python train.py --image_size=48 --norm="none" --optimizer="adamw" --final_lr_fraction=0 --weight_decay=0.2
Rows from block 4, named by matrix and row number. Rows with one number belong to one channel. Each number is 128 + 32 x the weight over its row's rms, rounded and kept within 0 to 255. All counts start at 0. Numbers have three digits each. After the name is the row's rms in percent of the matrix's.
# convs0: first 3x3 conv (model.blocks.4.convs.0.weight, 64x64x3x3), inputs 44-63, a 3x3 kernel for each
# convs1: second 3x3 conv (model.blocks.4.convs.1.weight, 64x64x3x3, transposed), outputs 44-63, a 3x3 kernel for each
convs0.20 081:150090074142103100109122107159109081159134109123102121142144147210136147152135142163124082097175104069119049144166153184149141150138165130159158129124155139122157118108090089138084141149122047074085126095124125129120062116073072052050117133111110102175124139191138141155182145127169134117159107083103132144107102105139156118125141093076117095101152134136135051110158056088134090068136143043119196045104161024054065015087046055080066155110085196111091186133145127110146125134168092098107168121111207130152115050135068105175035151196077122123
convs0.21 122:143156148141115130143149135063012016107084111141145141113118075122112119125127123164101090138164154148114116157190159138095134129170156133111155108147124102112117131122133135124120146136154126167158143140125144152156102156108103099078144173174082005116146158152129135133136186186127105122126131131128144124101066079148149131140166157116112111145166160107063047103111085123110118099158135098114091123133121047004000088131090115105111147176138127141149129133124098072120140162136127126118159142148154123137145139098099059128137175126113115104
convs0.22 093:104119105125099094133161154108121118123123142155123120158134094197099163188148192221142112134106138169133066133155175142131191123197211152113146149113135126131133128109085105142078109126075063092101105110061086147162080175189153144114069158181138107097105120093127138106127130066112125093132143119125143134121158149112143146116154148166153140113181180139124143087129145080151098150213167135149194046058113153139126096136101115098094140152176138113203127119201186117129135131200169117132148106114151104134148113145109092060062152019104143047
convs0.23 073:115101101127126116116101109110107084128186078099097088110100114135145115113115122152146114145147107120131110141142122148162099105106106148172156165015191164126158114106098125119090106086083109114114128053164134102139095118117115129117107087092131165155068066148125162139122123073184210069149139071127160116159209157113058075068088102077124111057073100115094102132106086130133110132138129130117154107103130094105124094077105123135101107106095131141091119119098124140143139098161142149141076083075078147097080169121112132149090094176125151146
convs0.24 126:112103100113128098109127118148153141085112093072080043136136122115115123113132108115120141110103079102133096126126128130141123137121124112110113108135117100000068134124139127145139107112132147130114141150117117072107152134140154171169140153142102110091132134115132038134128140136122146151142175178129142109126128108107111114140108128127157140130131136150152169113113110086085069093092109078125085086162107182181170146114149108083072155144138157158157158176141132166138154181180169176184134190156140155163139139143128149120135144128119062137
convs0.25 088:134098121144144147117105121172153136217173173194161177197175197202109172145109128138137165110151099100176138130129151160144159114079102121093114128124136135121129126157135094131099114088065151124111114142138102082109122108128124144122121067056132181113124150156126140132179121149187143130144107104051084104113121121123096089108107094131220140136126094146144138134182088167169114000000103039127218096228255157177172128141105159171122119119177110119165088101122140141110131112145154113093151125152193118146166132151083160075071184137124167139
convs0.26 109:148143144140165134101102099118160148107138113122158125129123149134140137098112112164229204147119126125133123106039086115154140133122115123110086109142102136105121099077083151130131151151143126062061101123119122097124155088088126155140100106095182191135126131112128106135117115106117115116131154126094086120111121113087101090128098129128126128106083089163202182126117135110087099113141175102115117121135110227249197134121127104119132107084091122120114124118094166196138128124123138139168080182168081088109133117164201211139112113110125115163
convs0.27 084:133126136161143138205239177101119087111115117207255184098128111072117132124132118119142153123096097174154100117112106119144137161213135157169159180210129144137122129089104125087098165187134127094092148128099145132119132095112135118132147212171136130127161140117150104136128124096076088086099135091140139173138132159189210200100048063147094106197236178128129126145111103153152130139163205162144187164151194113127115112115108105089116102085077103100110134122094120132126117131117106099124104187142049131128124153157128116092164116070133083098
convs0.28 096:168191164120105122130137133144159136116115135103090107175221172114108135123093098147088069119138133119096115121179171121088112110139131108115132106116121119159111116149131118129132133114125120175183124101090080106107162233204144126119129141137078055112134147128125131094145176146138141134140124131152211141117121133135115145107114126108096091109121122182161144146165150128138136198099105160121142156161180179157173176194162129097086155184158120114132105098113102057086158182152124099111093090168103128190138105110068067121134174113116134089
convs0.29 129:095098130157118106159229170108076095132083123181198174092114081121096121190128100136152155136100107222157117102128129157105135129222165137143118125145144083119104131068050117078083117169141160131144129156136069147184119107164105111128049191206186108076114141135120143136103117136099093113109139140122130132123113126130133133125107133150126099087211191176157158171133114113142117034156238084103140091074138184140082134150127104073084103131148141117159175130154169144085130179162091079091115112115147133115109118121193139073148188115074116076
convs0.30 104:149182138135093144164160133096112108128129167170173183204203166124125119104096079075118071046130111117081163152146130155133183140185111127141140117121123159154112105144150145127150215141142143189160119095097095130128184243159140106100175177128137128168097117096139126110121129119167132137131119127108137102157137146147149151100136068126103111178193138124167083117152109200169194146074030177130113188236217103122094108141076113093126152148099094123148110141179090082164145155130121071121124126146125125131130149136093109178125154102136117101
convs0.31 094:168129131141144134122109107106147108094170100077147105171134168169143151104142128175162124150132060084093090172132112128163141102152171089077114086108137108051129146182117157190158165181184153151157119114173186145187127165128113166180130099114141126178151161136160128137093119094122144121144128110121125124137143136131173141160171116107169157129092108121131083083127085112100143000048136003033065022000000125157133086097079116124129158127133165145132128149119117106203126122160097133170142128138123143122106140145139147176101125128169124153
convs0.32 091:098099117122094090079111094097114133126088179091100129070102113065082116092112122136143161132125151137122116142153178138150165116163127159112131159128135187127108135120135149106122137118114104101109133126086125109089122110115121117151085133173118082042112122089149101057145131106128116118126147133094123096118124099073116129112118130122127157101141185109123176109121202113133171147082127140095171135092147114117115115115179142122172113142152102120184101121158138148129165181148149142160122150158098144155168142135154125039162143014165110050
convs0.33 131:153129125159129116135151100133078084174072175130123134121136130080094144104126107086133154121106132144110130120109165134146203115168145105157120124227136118163103125124147156115162154141184121118116108186121085151127127074105101103129115163146148160114189158134121121105158125194114126189131168192150087111143099116108123140135102140142137149143172181125137143140124147124115139078064098086075066109070042120152112142146121141111131127129160135132183142131147134178111140191135128120132109120129116097139093087116139175071184197072113112096
convs0.34 108:140139099138189149125136118077074097121138101142135127106099155120129115121138126106193148156107045098162170138131131132213158127090128127140151107101149097071115163182129103126137135141124110114116099149197134096127089034057085148141118050019145145166156097169118094122083113108114169135144175140154133125094148145131149143134126075113178154135099092081104054102109030120128106077100049111155105122139116097090139078033057141171124109106103163160102160155126148162220111059130094135157127083109115109103118133204136161142083066146085124136
convs0.35 097:132120107131126111110108162178134105174128094174104137152168176213145137157127114134158108096122056079145070150132106174121078128082156150144178145112159101131157097130074070142061128127117091113074120130122098104120070085145148162109142112100123144093135103194137165166106076069116095061117086068131141151095128135123108100090094081091128064086099097159144143138151024123176077084062091138096113149164148130143186122145076148171045091114139154143094141134125144159208119100211154163162186114135190117147173125137144141145090116197119173106
convs0.36 102:098165112118135125120101125168151154129117139156137172173158150100143125134149140106022022075134083125052107129179184173133162132156139107138119131130142102162094106135138160130138159079147119194155156169141121147109161226207156189163180176192099108114107087141115144091119134138119153086151144126147171115154155152141145148111157128151156136122117138121090119127175121178159132095102093119121147107073146142109134137140137137134121170174163141138118126096126075070133107111132127144129146117109108098132132144124076044115125114143113167086
convs0.37 122:161114119155128117137138118124108143122104167091132135127075128171052163119068145216126168190139134157152137159108123165085128129131123085137106014178118069125099147124146149125142144116147067100135061120133075107133099125137114131151129122146081126118083159085098125115181112116219095130177126135144146106142158135143151129131111138112137132113144129110126159112136151140138140255199142250201131255213141085142136084137165122121160168131155191123169161136149055124109061156133088104133100124145076095188099108159046152100032198074085133110
convs0.38 103:082124097109152140077122089129127100121147131089102126183170193143075109138125129119062075115149150158092069157147159146126154151145142125121093140090104134163142101123121127141103141099101087090136150108137110196123107144142158098109203225186125119149145119139150180139132124105124161133125070099120133112130129136142148140121149147139140175164162160147142087079192193082114126138137125121107150096111126134112194137118117211165146170134157168126150160153177137115151129172192149133141137090126146139132109112084077088099091123097137153082
convs0.39 126:155077139141036115197151161128144114130136128102135110127116130115102141141133157125081118113082132138098124077059153083109199150175169120097075178157096152131092133161093152188106127170095123081158072041165125096197147167116116122126101101136142139131083087121116104129111122066166164113160155104134161065158173100153168090109107127105112161098124156078099114111137160118129143161120160104036107159104161142152111164176156123102132131163184083147218081115183136137131099107119155155154117120139126144156126147159119104116112099117128102139
convs0.40 076:120118105103146138131162122115108107136188146116131171177176190237203181146179195123094100080185096067125126080148165116171167147145143197165165164081147160096150053085041050124073086041102129181179132141175135159120133198149131134129129134108149157131142111142154155097082143169121155130135130125129137158143168167140131131108136080104130104155145089090127104082173081136206142123152100098119145147165159105109105116110087069129101057126172067114129069107166125065135088073155085075083120121139084122140095063097104077116080095162127150087
convs0.41 094:146136122117068124168170147116093072107062079131114164138131099122110104116121103104051045092162143131050054161174129105061141156190175116105109131114102135128116065087121139126119136155154131144177133063146158188217134179141125052091150217204115094169119128128151140112162175144120109110116139145137158136111082126147144161116146091093062088131181152106092055145133093153129133149166079119144122107113115079094118153182092132085117168171130103137147111149148087055174140173149129088106135107093155172190126110111070056152129138096137104086
convs0.42 088:141135121134087074126074077106139135122191168117137119136133147133069120120130192135099073116122097116109118154125180135162208141190180120124154081099161127120168096164129102156110125121084131164109123187141152178102137169103167166095119102101129130130148148141142126122147137157181141120161118102174138130115125134136163142151138175151153175155129141151104197151154223158176168155137128131139146131131165105129019099117016116126108124101081139101099093104114145077147105098184126142196134133120105142116097151124126114097110130123134130121
convs0.43 096:142148126165151139142140139136142143171182142115145147096092103212177123092121133220157082142125122093159144135127132102139151105113158127123139076125108098079150114126119071154135103144132094146133101101137164115114082158117130143125119079086109122158100130109159135139134141151140143183133136113134130117131126112122127093144205190110127163135092113104098079092126118062129124150245153132214174103139134092068047073091073135148137112130105129127107112131099116089105107077087148170150162142133160141138157159164161114187018086174124149182
convs0.44 114:109116142172120108082195139108159121187190172107190080085101048128073113101109098156156173186084143112149095145143126116163143119165108159100143087137099141112150140105199107078165073143133149117159152106103167107175128153139156130197071137189123100133102109055148103131122135094166137211162169166128111090131151155139119116069098112128114158107140173130162165149106188107105133027084115079070077098115100173139123122101182145105159127153119114099221120130127182128131171178113154148190101119132125148110139097122161171108116159000158093134
convs0.45 135:120129139123089114153147110102159152124103186163148111120146119095101156129117115103145165113111150174115117073087103082048117129135075091089091158232118121165111142133141130105132108115142127095138125158078084140146125118124104123142123179183119079096162188103085100128108123134113078152170134106089087084176120146160181144143122138143126150139166160151171157126137156143130137154075112146091107166130144121128097132184171053073145172179151140155184118114135149146078148205105138115144139140114144137118171154130096108106170182079122109122
convs0.46 080:128117138086099119096094122149161169110114136135107120132133114096123117111129119120144130139167158128108111126151130121179150137153162119116114178121173115100126138183128147204135125128088105103104155140196124149175080040039126118104148155148150150155168145196139144133143161181068135132091110118079049032150145108145161139129132155139159159148141161112093095134122107132114126158148206173101173148104145122119101153132100138146118107127105140164098155182129118124173134112181112132104105166178089175192119149148144122133164109151106095083
convs0.47 115:148165150120119131108114115110108112092094118074076126121119107097112116079084106121101115110138135141101091142144126118096127138171144125113108138113116171153153122138154142133121158138129152129154128082105123134146161181170144111118117163150108116111120134103123130112135154164094128175114169182038005038052000000067041006121135163127099124139166144141108135139107128150126123128132113143154145155171164154166146168171133124095101144176162122158155119150150115118122128133126139106114096129180056064111130058078102101109134118092145121095
convs0.48 101:101135130119142115116123111105104136084109137085110140048089107000125096041125109133171128171142139175121162147126141143136136159139121107133130111126135134131126176126125203108133131116141151137128144141121152163117124119116086129135090120101177149115178110115157141104120108098141132119155128114145150155171160149129126135157113090175121118163117095150154152170131171167140154169145149174136130107067096172149147186144170158155157180170144174210165192192146093126089115131091099115124071154100046128087088117101238141110255116115241134117
convs0.49 075:134152132149180176142131120098131146051088111109101098095143095090146107114147082090117104143171071160127108137125082126118034108070056064132128131107171079116085151150116149152106166142146183135075205172104165145073145103124103136104120137089137111131178118189175145161132120094108138002136149073103113165127138180161130109187144133164166095142124078138116116162164048097091065103187192095194185131197181159138154155152091074123045155122085116109037113106105110122123125108094140143055138156102113160107094141134139133122205114149124101100
convs0.50 087:123160139133093083156104102122087097107143130143113132172152118144117085169159168154121051141140154156116125136159168162133167116142215119169153156148182135201183099059065106098112120089135013078122081097095074138113081158158144161111117188172118085119133066120097124100099129129132154103150153141112099131095123128085109103090142154150119125100120126150144086095151153099175158059169145093073109117027021166128130119141108115140135161198170136146131127124181160085136124102135140147138151114125122121141123122104124056164127100162100160130
convs0.51 074:127120134095039094118136109093099088116124121129143077161157087068061093148132122125132143109082191171141151128110132118147150107143107122129130160143117134159133117085107097052118092095092122105140131101104101115123182182179139084135113142160114092129139130098120128118149154109131145129105116145133121132154130158117114153092096137129091144165139144207203169146124252182110189087099107105090093147149088209166149198119165147097190159179122085135181084087106170142122215203157162152162114100081103087073155134103137124118213169081140113143
convs0.52 068:100090113138126169139127155124098099124082087114098143111156125178186172108127128154138123141149125105131108159145141182104109161112141162142161111129183137116128050071071054077078076088084150142191109080212108093201117141152125114147142129165140134176099118161136140140124114087154093080100083101151173126118141130114060086128133147114125144117144174111063049157094030148100049130137151138173179096132129099156159103208174089147134132137121185162133164177157166131158165160163174149139197181169196169182108138177095103169029123175098107140
convs0.53 080:182171094126138141150132093116158125116161145101134114135047035097086025104103018034043089060119126093059140160131115111131137128137090152146136130131155118124141040092110118090135142089152156084069147097108135134083223190115160103125146139068121106156123141105101119148110109112104104115133109094118098104150125125143157140188185165150108177176152140092143128127138211172125147193233154145189141025095128070104094150138119144118178134128123095123156113139112129082131160172105139133145122128114084114088112108103084104149147140124150134175
convs0.54 087:144130179123085168108128191171140126158136111123092169137090131135099074149091099135132124132199184129161163162102112098082132093117153118120128147135146104118106119148087129191095136062113161166153150122227151187189095143097130148127145083178108139146111088187105136140113133160091148080129119090119150122148135082108129130074087120095116134091071123151101118138182109127132139129092106152117138110112120110158153118143092146133118101122102119139085151102120105167169139078142129145083140141126116126136113129116181147197178112243155187111
convs0.55 094:126067105123118116137181158127152149140131138168190187157158209153126203108132148148161211114152097156165169133108111122147150148181140135129128119099120128136136077117109092128088150166149154126133115078140102106121135080073127089115146179127131178178140128138148130129129124092119117110127141125097104119127131137156155127158090080109102097161183155132193208100161111116126124186084027118105119150198215117178191124138151109096105120099099096102111125141123112165214153169219145137164184157148134118137145123146087188132108133099150100095
convs0.56 093:134124143147113117166245130146159147150132148134170139075113078090161125110089066156149123077127145127089108130160138172162127154183137122134120157129119150138097086062116084109125106148152170221181148105207154150168149195160114094171132156163120121105103103114120119092155152144144142145153142130116120142119131155149130143160148113135099120098130134117134183208143090130141156098117086131163172085108101154169134085160195167128154130123123102108140142154119089132108128130077124103084122144134127134133165138122137159130118127122117116108
convs0.57 086:082140126115085110180203125106113110138123115143167095096116078087133093144147113109085080137114173177087084119134114157119124174235149164163144114130118133133133103065095178130137152202152144169173135114132130154152143173125138100127160255234165125166106120109126124141127157110115120131081157163131130120157131126139166159125149149143081149146214207158158155171111194167131163185186129146112127063010097120078079144164169123058149114131059101137105135150116107058070135168117108077110129146113117143109093103085164082162166136144126089137
convs1.20 073:198147153153138115173157136136159128092112131155147151084146129058180137080126128117156096122086138162131154044127116046114137127106150160138148216121118159095130163121130125067124107126130185106209188088080214122177132134127169170144142136127146181138143199079100153077130123124093105130118128129132126135139140157125117128154148139125157139130145124156137158164144191161114127126146136131151143105092107118113129152143138134169135087099099119170119144141112134122089192118096196178122139127121116119118125126130199200162129110080109168122
convs1.21 123:134087107130121106128096119161192175117111118162153134118137173102123117102139132147145071101070108150094138072038087111127124163100138087096101125161106096165060115168130137102129119141134000000069117132085090107064102099129115117123137154148113156196194158151062084075107106156123127130129118132128109129136132135117117134091057135141133119130096114149131095127114133125130129117097056115129132105134101154181136089079139124109092115134141109137136173132127061175105032053121072095100127143133117129133132129132101101049138112102055073094
convs1.22 085:160100139153097107141090131108126101118118102161151068028111054031153056179169100107121154099122164166190142087074136107053113118089123126126096140184104081104108180131134129125166128209169164144142231171069126108147097132167123117124095108190126138132136134149091109166125134142124123132143129129113134130104117123138134128091118142087125122109122140149077126152128155124114152142145157127137130104087097141106117112114160164183178101089126084137102079097106182137049176150030227166060142119127145114125128118132195175161141140235140150170
convs1.23 113:127137118126116124140098158104166120125198143134130122124120118071145130094131108135176107148197128114063075073121056135225177089137133187143237185000199152174193134117134111116126098120104169048180154018138189156174130135130132118114144159146117155137074014022132166124106122122127157143126121146129133122128156134138134122140137153130186119133159141143113124128104131139144125196134156171042126160149182165152138156117103130110126130136140124162107132114117123118130163100188185133163122128117126141139124127129132140131145073110137168146
convs1.24 115:148130126150151143137156124158146153110121104133129124084102119150145127117142176166089168153212171095004063146101134112135152188217104077118032153159156061127100133162141110158115041000103106160102134105184182197046123107072113075098114107070059118090220170176078073121122130128117117104120133115131131138122126117154157145146101133155115089111106120147136133130093130138115088071120081114102147114140147118128080140194099095059146136098106109125107114115124160205117149178144087033121135127134132129129124119129142154165151134152108101155
convs1.25 078:140115167101083115123162126115115104098124101102122128177207129126159032025118122080097165096169200078126180179168134120077130147118154175142168197133114204174169195125165175153151075117162243244163152125073178133092154177119127128104138095091110158129088132099122134147125150134094118135094123120130140134134141140105130143101135108111111136132140156061081114110119124082102131082055085121126126182167137074039086117119112021070132123165173156170139087125121112055094133170096113135092132119131140120133154139136121079112143088137153099188
convs1.26 100:138147137127110099118123140168170168158145118114066092097193219131152149153116132139183157068118126084074097097113117127126131143124097073018106123114125105189155147163119134126129161128164118098116145193187162181121144154144117130155154156122127048056127057112112168127114134147121134124125117120117133131139142131137125122118125131087110096117126147135118094126101114107173116178094091141123146137142116155166139123098109142125150165171152135128123164155150068046122138105120171144129123132142126123139132131125110025075130128146105097136
convs1.27 102:117110109105089120088110134121111111143110106143207171107166183169160159176219221209189165164156147160255170073113150133062111097096146087109064032165116089081108114084071135132122125144092098135057090179147066087123121127126138138132111099096142098113153189178190120136131144145140127125142121088122127114132125121128141122133123152133112149149152141103143107144154132079082080147125098068130140109059090113101114145162150164219172136132145136126132121102122094024037094121090069084113127112133134102126127109129107125105102177148147143131
convs1.28 125:119121143147152140149147145084028054121059106129154135201153130167155154097105117013019122106138121152185101172161136140089104127147138191219133111142092112087143088083102154184170088094132255255192132177119086040131157132155150125119107097113197226198106142130126094134128113115127109120118133135129130129129126129144150131140129136160133128122133141084106126147148130140076126067084136119143117120090072104114116143154144154123099131142155137148140079089128207185139112149149138153197102116128122125129122119138182206207134137135191188149
convs1.29 103:118113128101130109080145121114125103135131121169240153034134136145162100228208166140119149077107191112218131066080121132093145109107151131124123138201097121095164184125093143174157172200125000141149102144119076051150073135160154148135111105130097073086152167100077094118111154130131128128156143105109122117120127125142164120070129147106075150154135116130080128129166142092062122196135082157157116132070087173104121114117094167186112086139101100140129125107143219106097152140104180136110132134135141128122140128132117095126097117114111110073
convs1.30 103:118106101064098119144106147070040064099084096091209202196159138165098098042091099087093078114143128131231213183124141088083085092137192111194119133197175236110143047108073107091148068094093178150155135159123139019118124108147174147117124079110126108165122152153132084087163138127137129127135159141119130118127120128140152149148059155110110142102172174097109077144165181138067118088064096159154148188175119115120117154122156129140076115119118114102137099120091092172081106148144107141137128127124121125128120126128095137168114136151127116101
convs1.31 082:111105125123110131152105156133112118105106104124064121135080235037051120047085038134080060164136135137069181090100129049099146139080153093241173153176140115187064115062054153098105156128075070097167092103105102113055141126122117128118160119103098106153170145118152181093123116124117118154143105137128115124123112118124110129163110126107129128095056112146087096155108137163154165151164109156206175070128145099098107122095129180172133144111142102117157110101124030111167102129168117240201121124134113113143132108143118118106145103072099130110
convs1.32 096:148147157137135089137160066121122092108111107127156069150167123188176126172162142163125235123092145131124112180129075161065072153085125134137106109182084106130109128125103097115124100139119165200020138209000133171086108159109117135130131126153142145160223135187145158200132145124126129116137136134132136148143132123140145129123123150112091171137123183099111118096098138104083126126124151090143161098149145098116132063129136148148113133118111112118088139121093144145068071181031108199052132130119132133116126134128130128177176133216149141200
convs1.33 088:117145163105104117112118123129140100139104097106151134125195155220162115208179131113102159056104178122204172164206140175131171127122250217085113129130060162055111100085097094152153159185125144227145110237122131046215149171128135141147112109135200124068163134080167139072117137140125129138133142138127133131132115131139124126127148108166144160168123126069121153120163139137132178141074123110187117139085123124098135099131130205207127134149126132130127130105108178000118134101086119178115130137125143117123132126121118070145142135163152149136
convs1.34 099:113150107147143121135150141129134134110122129068068096112120142083102115073145115090136185141139167080087142141158130104138218089158158171123084155087055169189176111065150114155145122105116156176047135143134195194220166155132107089125120119128160121104100101027203212117135149142114134149100112133126140134128133132113122118158188153161133153109113125105113159125110128133102143102085074144114084161140136077073128149143113135100076138139143126118120097107102005045146121145095164152125127118125128117121121111125114119110130111076140120112
convs1.35 079:100196154122177117123149142187196144111147159123115097141144073102130080115133062144213228147170255117130162100119074112132175125145155139126115205063093158128217174077128173112146183129129164206148155096125142125233165170132128089100113150173145214120069119034065172111138133140150143160154121117122118157140138157148129119112160149097127127143139133096093148157120175132118167121123098145128070167134138164118149133080050152099078100143133110120128142136126107084095166129114163097152141126120132111123142109121117116094113126072088113118
convs1.36 131:124096129111126122151124141071035048125157122099170101139080113130145136107096103086042086172171090144183126174145083116105115136146129147214153145062173156103157109089116138133126149178153175152168054057094139066225133090118127106098122127203166211186102119097117115130114090098124128141119129122122129130117113113141159131149115136125126115124154117103099170129154152190120180137136216124109143167088144127141107169160162171169126092099133125131145091119098111208115119150168159201180119125108132144130124126139167244190162124137165185164
convs1.37 128:155105135170126130131144126143136178131103144139111149147105136031118162108106155066151134032114085119113110082124149048116126098115130101130095114151106129139084081127110055092086027055058000080056014114111106158100091130097074123122126123139184091134255106206215053144123116117098124119112126127123111127123121115118121128136089135152136112125152140131116115111118131109145111132146127135114102126166109107159117102115104112106118135108105083117098121138114084146108070167118091149128112121134098125132124136135155132137155153145101131128
convs1.38 090:145097161062065080223255178116122136115117132128178159123116107102136174030040061161129099126118175177212138141106096140116126128132128129158152163171129082004047117099130145107129149225240169175155123182087115130156120122115117151120121096128143166190095152091102096098124109113105089137122134127129122119134115132151138111125132088114126091106114115098098142137107131150114131121119139112125106147123120106134123110146195074093147132106134150182166090131114116118116131110068203189093129121123130129127118137145162114110136107107212172145
convs1.39 121:121181123152143169128172167149133109156150135159172124147167166166173173119179171103165219111101200158158223060093098134140172093142178166120172123139133163066099163143151118126098114091075104186159156219185092168137130116126135147115115182108105138190138174182120163202134133120142129100100119107119156132118131133129133125136073168139061098116111118138119169145126099100117178057023068082029087046040079128123149162143188139187173097148094162180135091171098142139181175123176172158119144116125159125117152135113141164105150163131097127121
convs1.40 080:120127119123130157200139110074053109070097137130170172131093148059048111090165101077138147121131220136146179121129144066105200084104204136184145138100101146119147165126181186133140151138153176098063197111096196069150124093098137091098119136168108177169049112073150155091126131132106106143107150160118117126122112136137150130122140117089131154105180140123103132122101144116103134091112133125143118131130131116107185146134141139122076106129156076115182102152173136157145206176115164108080117119132110125142116123145160162139113163070110150109
convs1.41 082:135085088143165143149122107101150137145128122142160150181135164126149130155156086102162094120082167152162212114104092104123121119078169137126122179235150129053046106148117117063117105166109121006124151197087099092076119090127161148116145121143136138187182253167092006019118105119110118153136141155126100119126121132141145147147099128151126127169148155162147084124118128118138162111131123125136126110095092125159132123108138121152104114091121100126157188135095106160135064064159068168121124121118138140132128124122103121077128127118094089071
convs1.42 087:204152129135109148140128162114110112102093121119133104092104192188062062168110119138116133136112157134113172138125118149045040120058086158170075164152020140128047121114109111131159096149109130098066064149180082109218196094097087063141086127175150144181125125146143126160144120121130095114121094098129133130136138138133119108092073088099076073116082081111118077198208089165168096112096116134096088143099105161193235114076140159102174135174192164110071204147095099168121177129020138104024129116137119102118127123133131109099090126138080113163
convs1.43 085:112098089102098108123080129128127149069099091161079087088054145041092142114112120166157088133111030141045098081096166058110113130124151123117140219125201127154136194193146147091086129102097110047145176101157118139120130089104104091119128167159053091084170153153113150131137115129126127130116127136138130138127127130128119132135133169083150122080096124168142166119097114151187136130183168097099125100131137116124119164122130192124155166091105119098097164121134086178118168152185158111166133136135109114137130131145143191152127165157058101121
convs1.44 124:129118145106095140121151104119148130107077144131130108134178117147132121158177130111097132115036104128118090145120144170067120170107145131139147108255028100118113134137101122133154118127121094159040084245069082179063072140140091122132125148107089098123180151173091106149115117137116099108117125124122133130124131121102124100115115130101084159141122159100131117138131163101137110167133114158138197105133138144133157082142137120138131157129148092103107149123130128068133110201020104163086138126123146122133139142124157100117151219203150094145
convs1.45 110:143149144140142151158161144124128099176167135166181149125144157207167164153177173069113152088130094083184101136122081166031030114120037157116112076183074190180230144085143112137133113134116184255149152232168162144192140140153130150133114097116170101139091141130149141162145172143139144128133137126141155136152141126142146128151176127143150178139137154121134147099171128119108136163149122098206162160097138151127135145156096108190170157161171145129119102114121203137203186165115148181180140118128158129128116140136119076091111124139151151128
convs1.46 088:131108125152146117111161133130120127131111155099128125072106124152115197105114107174162152181166176101138100115128095110096146147159145146064149120045130171111218084062108127158135064117118021091117062085076089133085139153132135113120176147126113142140065122032127156086135135133137133137129119126135154137120127152124128133113136082138157102111127105136121135159149131150135167164122133084096038113072112157119141150163155141147114140132146131090141114106134119098187110099119094088104122128140135124113131136131128159142120131081161170148
convs1.47 108:063052062092113117114072081093071080090053074108114077158130157117136162090121128162142172129076122109137120106093113116137073117094116093175170093171125117117111155144153160068089146135151167151245160172157077029073116092107156136110110132114085214243144182176135168193141089110150126146147150137092091122102103123124109128131060089112093120146134152143115098121122123140138120147148163111147164124124136152123113153118156140137157126117155133137165178142167131154148125061153194120153116132149117115141146125130108134129094090092116106061
convs1.48 078:164127117130125124144118128146115140160124126150114127175118106241113144203142141156086142158109115115128115191123080189129077146102038107141162046142177115149156010160159032178153100163165049129133010143163053139127135171152126160135145143131180100101188108124202132130125124112131134109130139122119134129118118130129123134197119120217103099196109105100147132113161115103129140155146151126138145115110122095117099085112117123135132122119119131107138133126126104131170094144192079155179128132126138140122129137115123126125138104106147087114
convs1.49 088:109141118102131158068115121172187098105077159088117132102123097173165159120131082094082115107110250081083182103100143141117255151161215136131040116167000126113152146155195134156163135127097109133038090109080176128148156151156074082155091133095132116125142137041080100066126142154148124160128131138126139136131134121124127126139092110146094177122115139114144115110113122085127120093113123070078138131122174149121170147139113090056083139132119110095142138128117126117153087125044105085122131123140129111125120126134158150138127167069132136169
convs1.50 078:167139081147160121116132198121102098157146104181158096080088177059073157174110145133114090135129144179181157098087093145125132112138199122158111127097122097049103138178128134174128185236128119218255153172208106124232110127171093102137112155177201157169108124124147169140109114098109114113111104123145143137112113128133130123125128145124142112124116102147089154166111110173105116147147149108125115106106141120133132095103154187151108084086124131101152142086122150213118164143139193133100133129127136131128135127128218190168113153176090145151
convs1.51 089:170171202077117153135151150120113121149107115149172184128147115173085087124099112087063113130062077122159132156129154175099093127078115116143110004206127067098053140152083134136112162191136159225202112193114081147070118167190116118124106105104166100110089116179153114146124145146144120083117123128124172142091094104110124115124133181164106129137108144110115121156143126124103056150098103128123147119151146127116086104096125102131144104135108162117096089163126159133126084132085088141091137117119155139128129136133125107138081129172177086122
convs1.52 094:138118097165153128134132139138143159133165157140130132095087123090188183077114114156197171126189162151154150069098139104153177126144145149153140201088112159145138172139195121085113075075138147023080129065078206088150098101113130119092127100136063142147116090046080098077116112140086119145115130131113115137116132145125133154135082120102117120124125081194143136110101160165155141106092101136111104111070084170178125230229142157229092110110118100167151149149135121133155117105161123115150126132122121129126121125114131185080140136080096140088
convs1.53 076:075133061076129115152120073106094079112085062096115124200071121244115182141134152135170113122143102134199222172118128147131054145098083111108113120132126168129065112214158148143114114166157129092113141164132158121021192128130150134145110091110085114210112143255109144212133123095148159107129150129149123129138125124131132134132120130104136146094117122131148098119097105126138127131157151109123143112120085113151113103109140109132195127087116106125130127169139110180204121117138102167154129132118127137118139137115106136203086092159085116166
convs1.54 117:142131124099145138138117152148140164135172145142129118129130150135153140113113082157102085121152093095028106109085103121167129134149129111166138146000189127141180104144143146161107109134131115072163188051166178120164102080128130081091134132143126168197140067049149170130124110093124152139120123126115102115129143129135122108147101163107161089105145085142113124094097056137151154128110131120070100136116160105140111169143128128090110108149086137170145129153131077146112125041244101066202127132130119130132134129128108147091126058000082120045
convs1.55 094:115158119143144130120157106146163166080081127122183173202185114071154095103178109098146135131094119131157087101075101092105161142122172144131133159210133113083063099055137161121163099098130241176028189188111148102074124154140127151155134098123099085077112189118111116054122139137118101137143141139122136137126131137116136152132140064106106144145181171117157139162090178101084148068089138122127153160134144114092175152123157115136125170131142125120155133154149083000067120119060121102100133119131127109128131121131094103108118150130131136134
convs1.56 135:134142129053073137133084155109114123097060159152175157136139104191139142178194150135096102160064063166179116161178125131070087126088149115146105142228128101094073183086134143127150186196138121108116094116091035035101135099125158098139102112161127110149110166158107095113112148129139082101153125128102149115096111135142131128107137136117097144136139139110140142101165157092121141150114147164151151133065106080049107163123105171232105114177108198114087144161109130142129141177094164186109131118139133128123114135137162115185060142157105087052
convs1.57 090:094080079149160163162132143108083114149102119158203171114083104179114153198199180164112068156093038203219126093077102149139089120124098110136121078155179085026080099150090103110118136218128018038124127139165064050089062069122173161134105097118131097127151155166095107113121113123147132106162134116112130111121128121129161141129075149141129106167146122163148124123163140079122109145158170128136153102069079138145099106144158163236192118113079142149150160142161162191148084097193135158186122128126130138130117129121132188156095143120116125058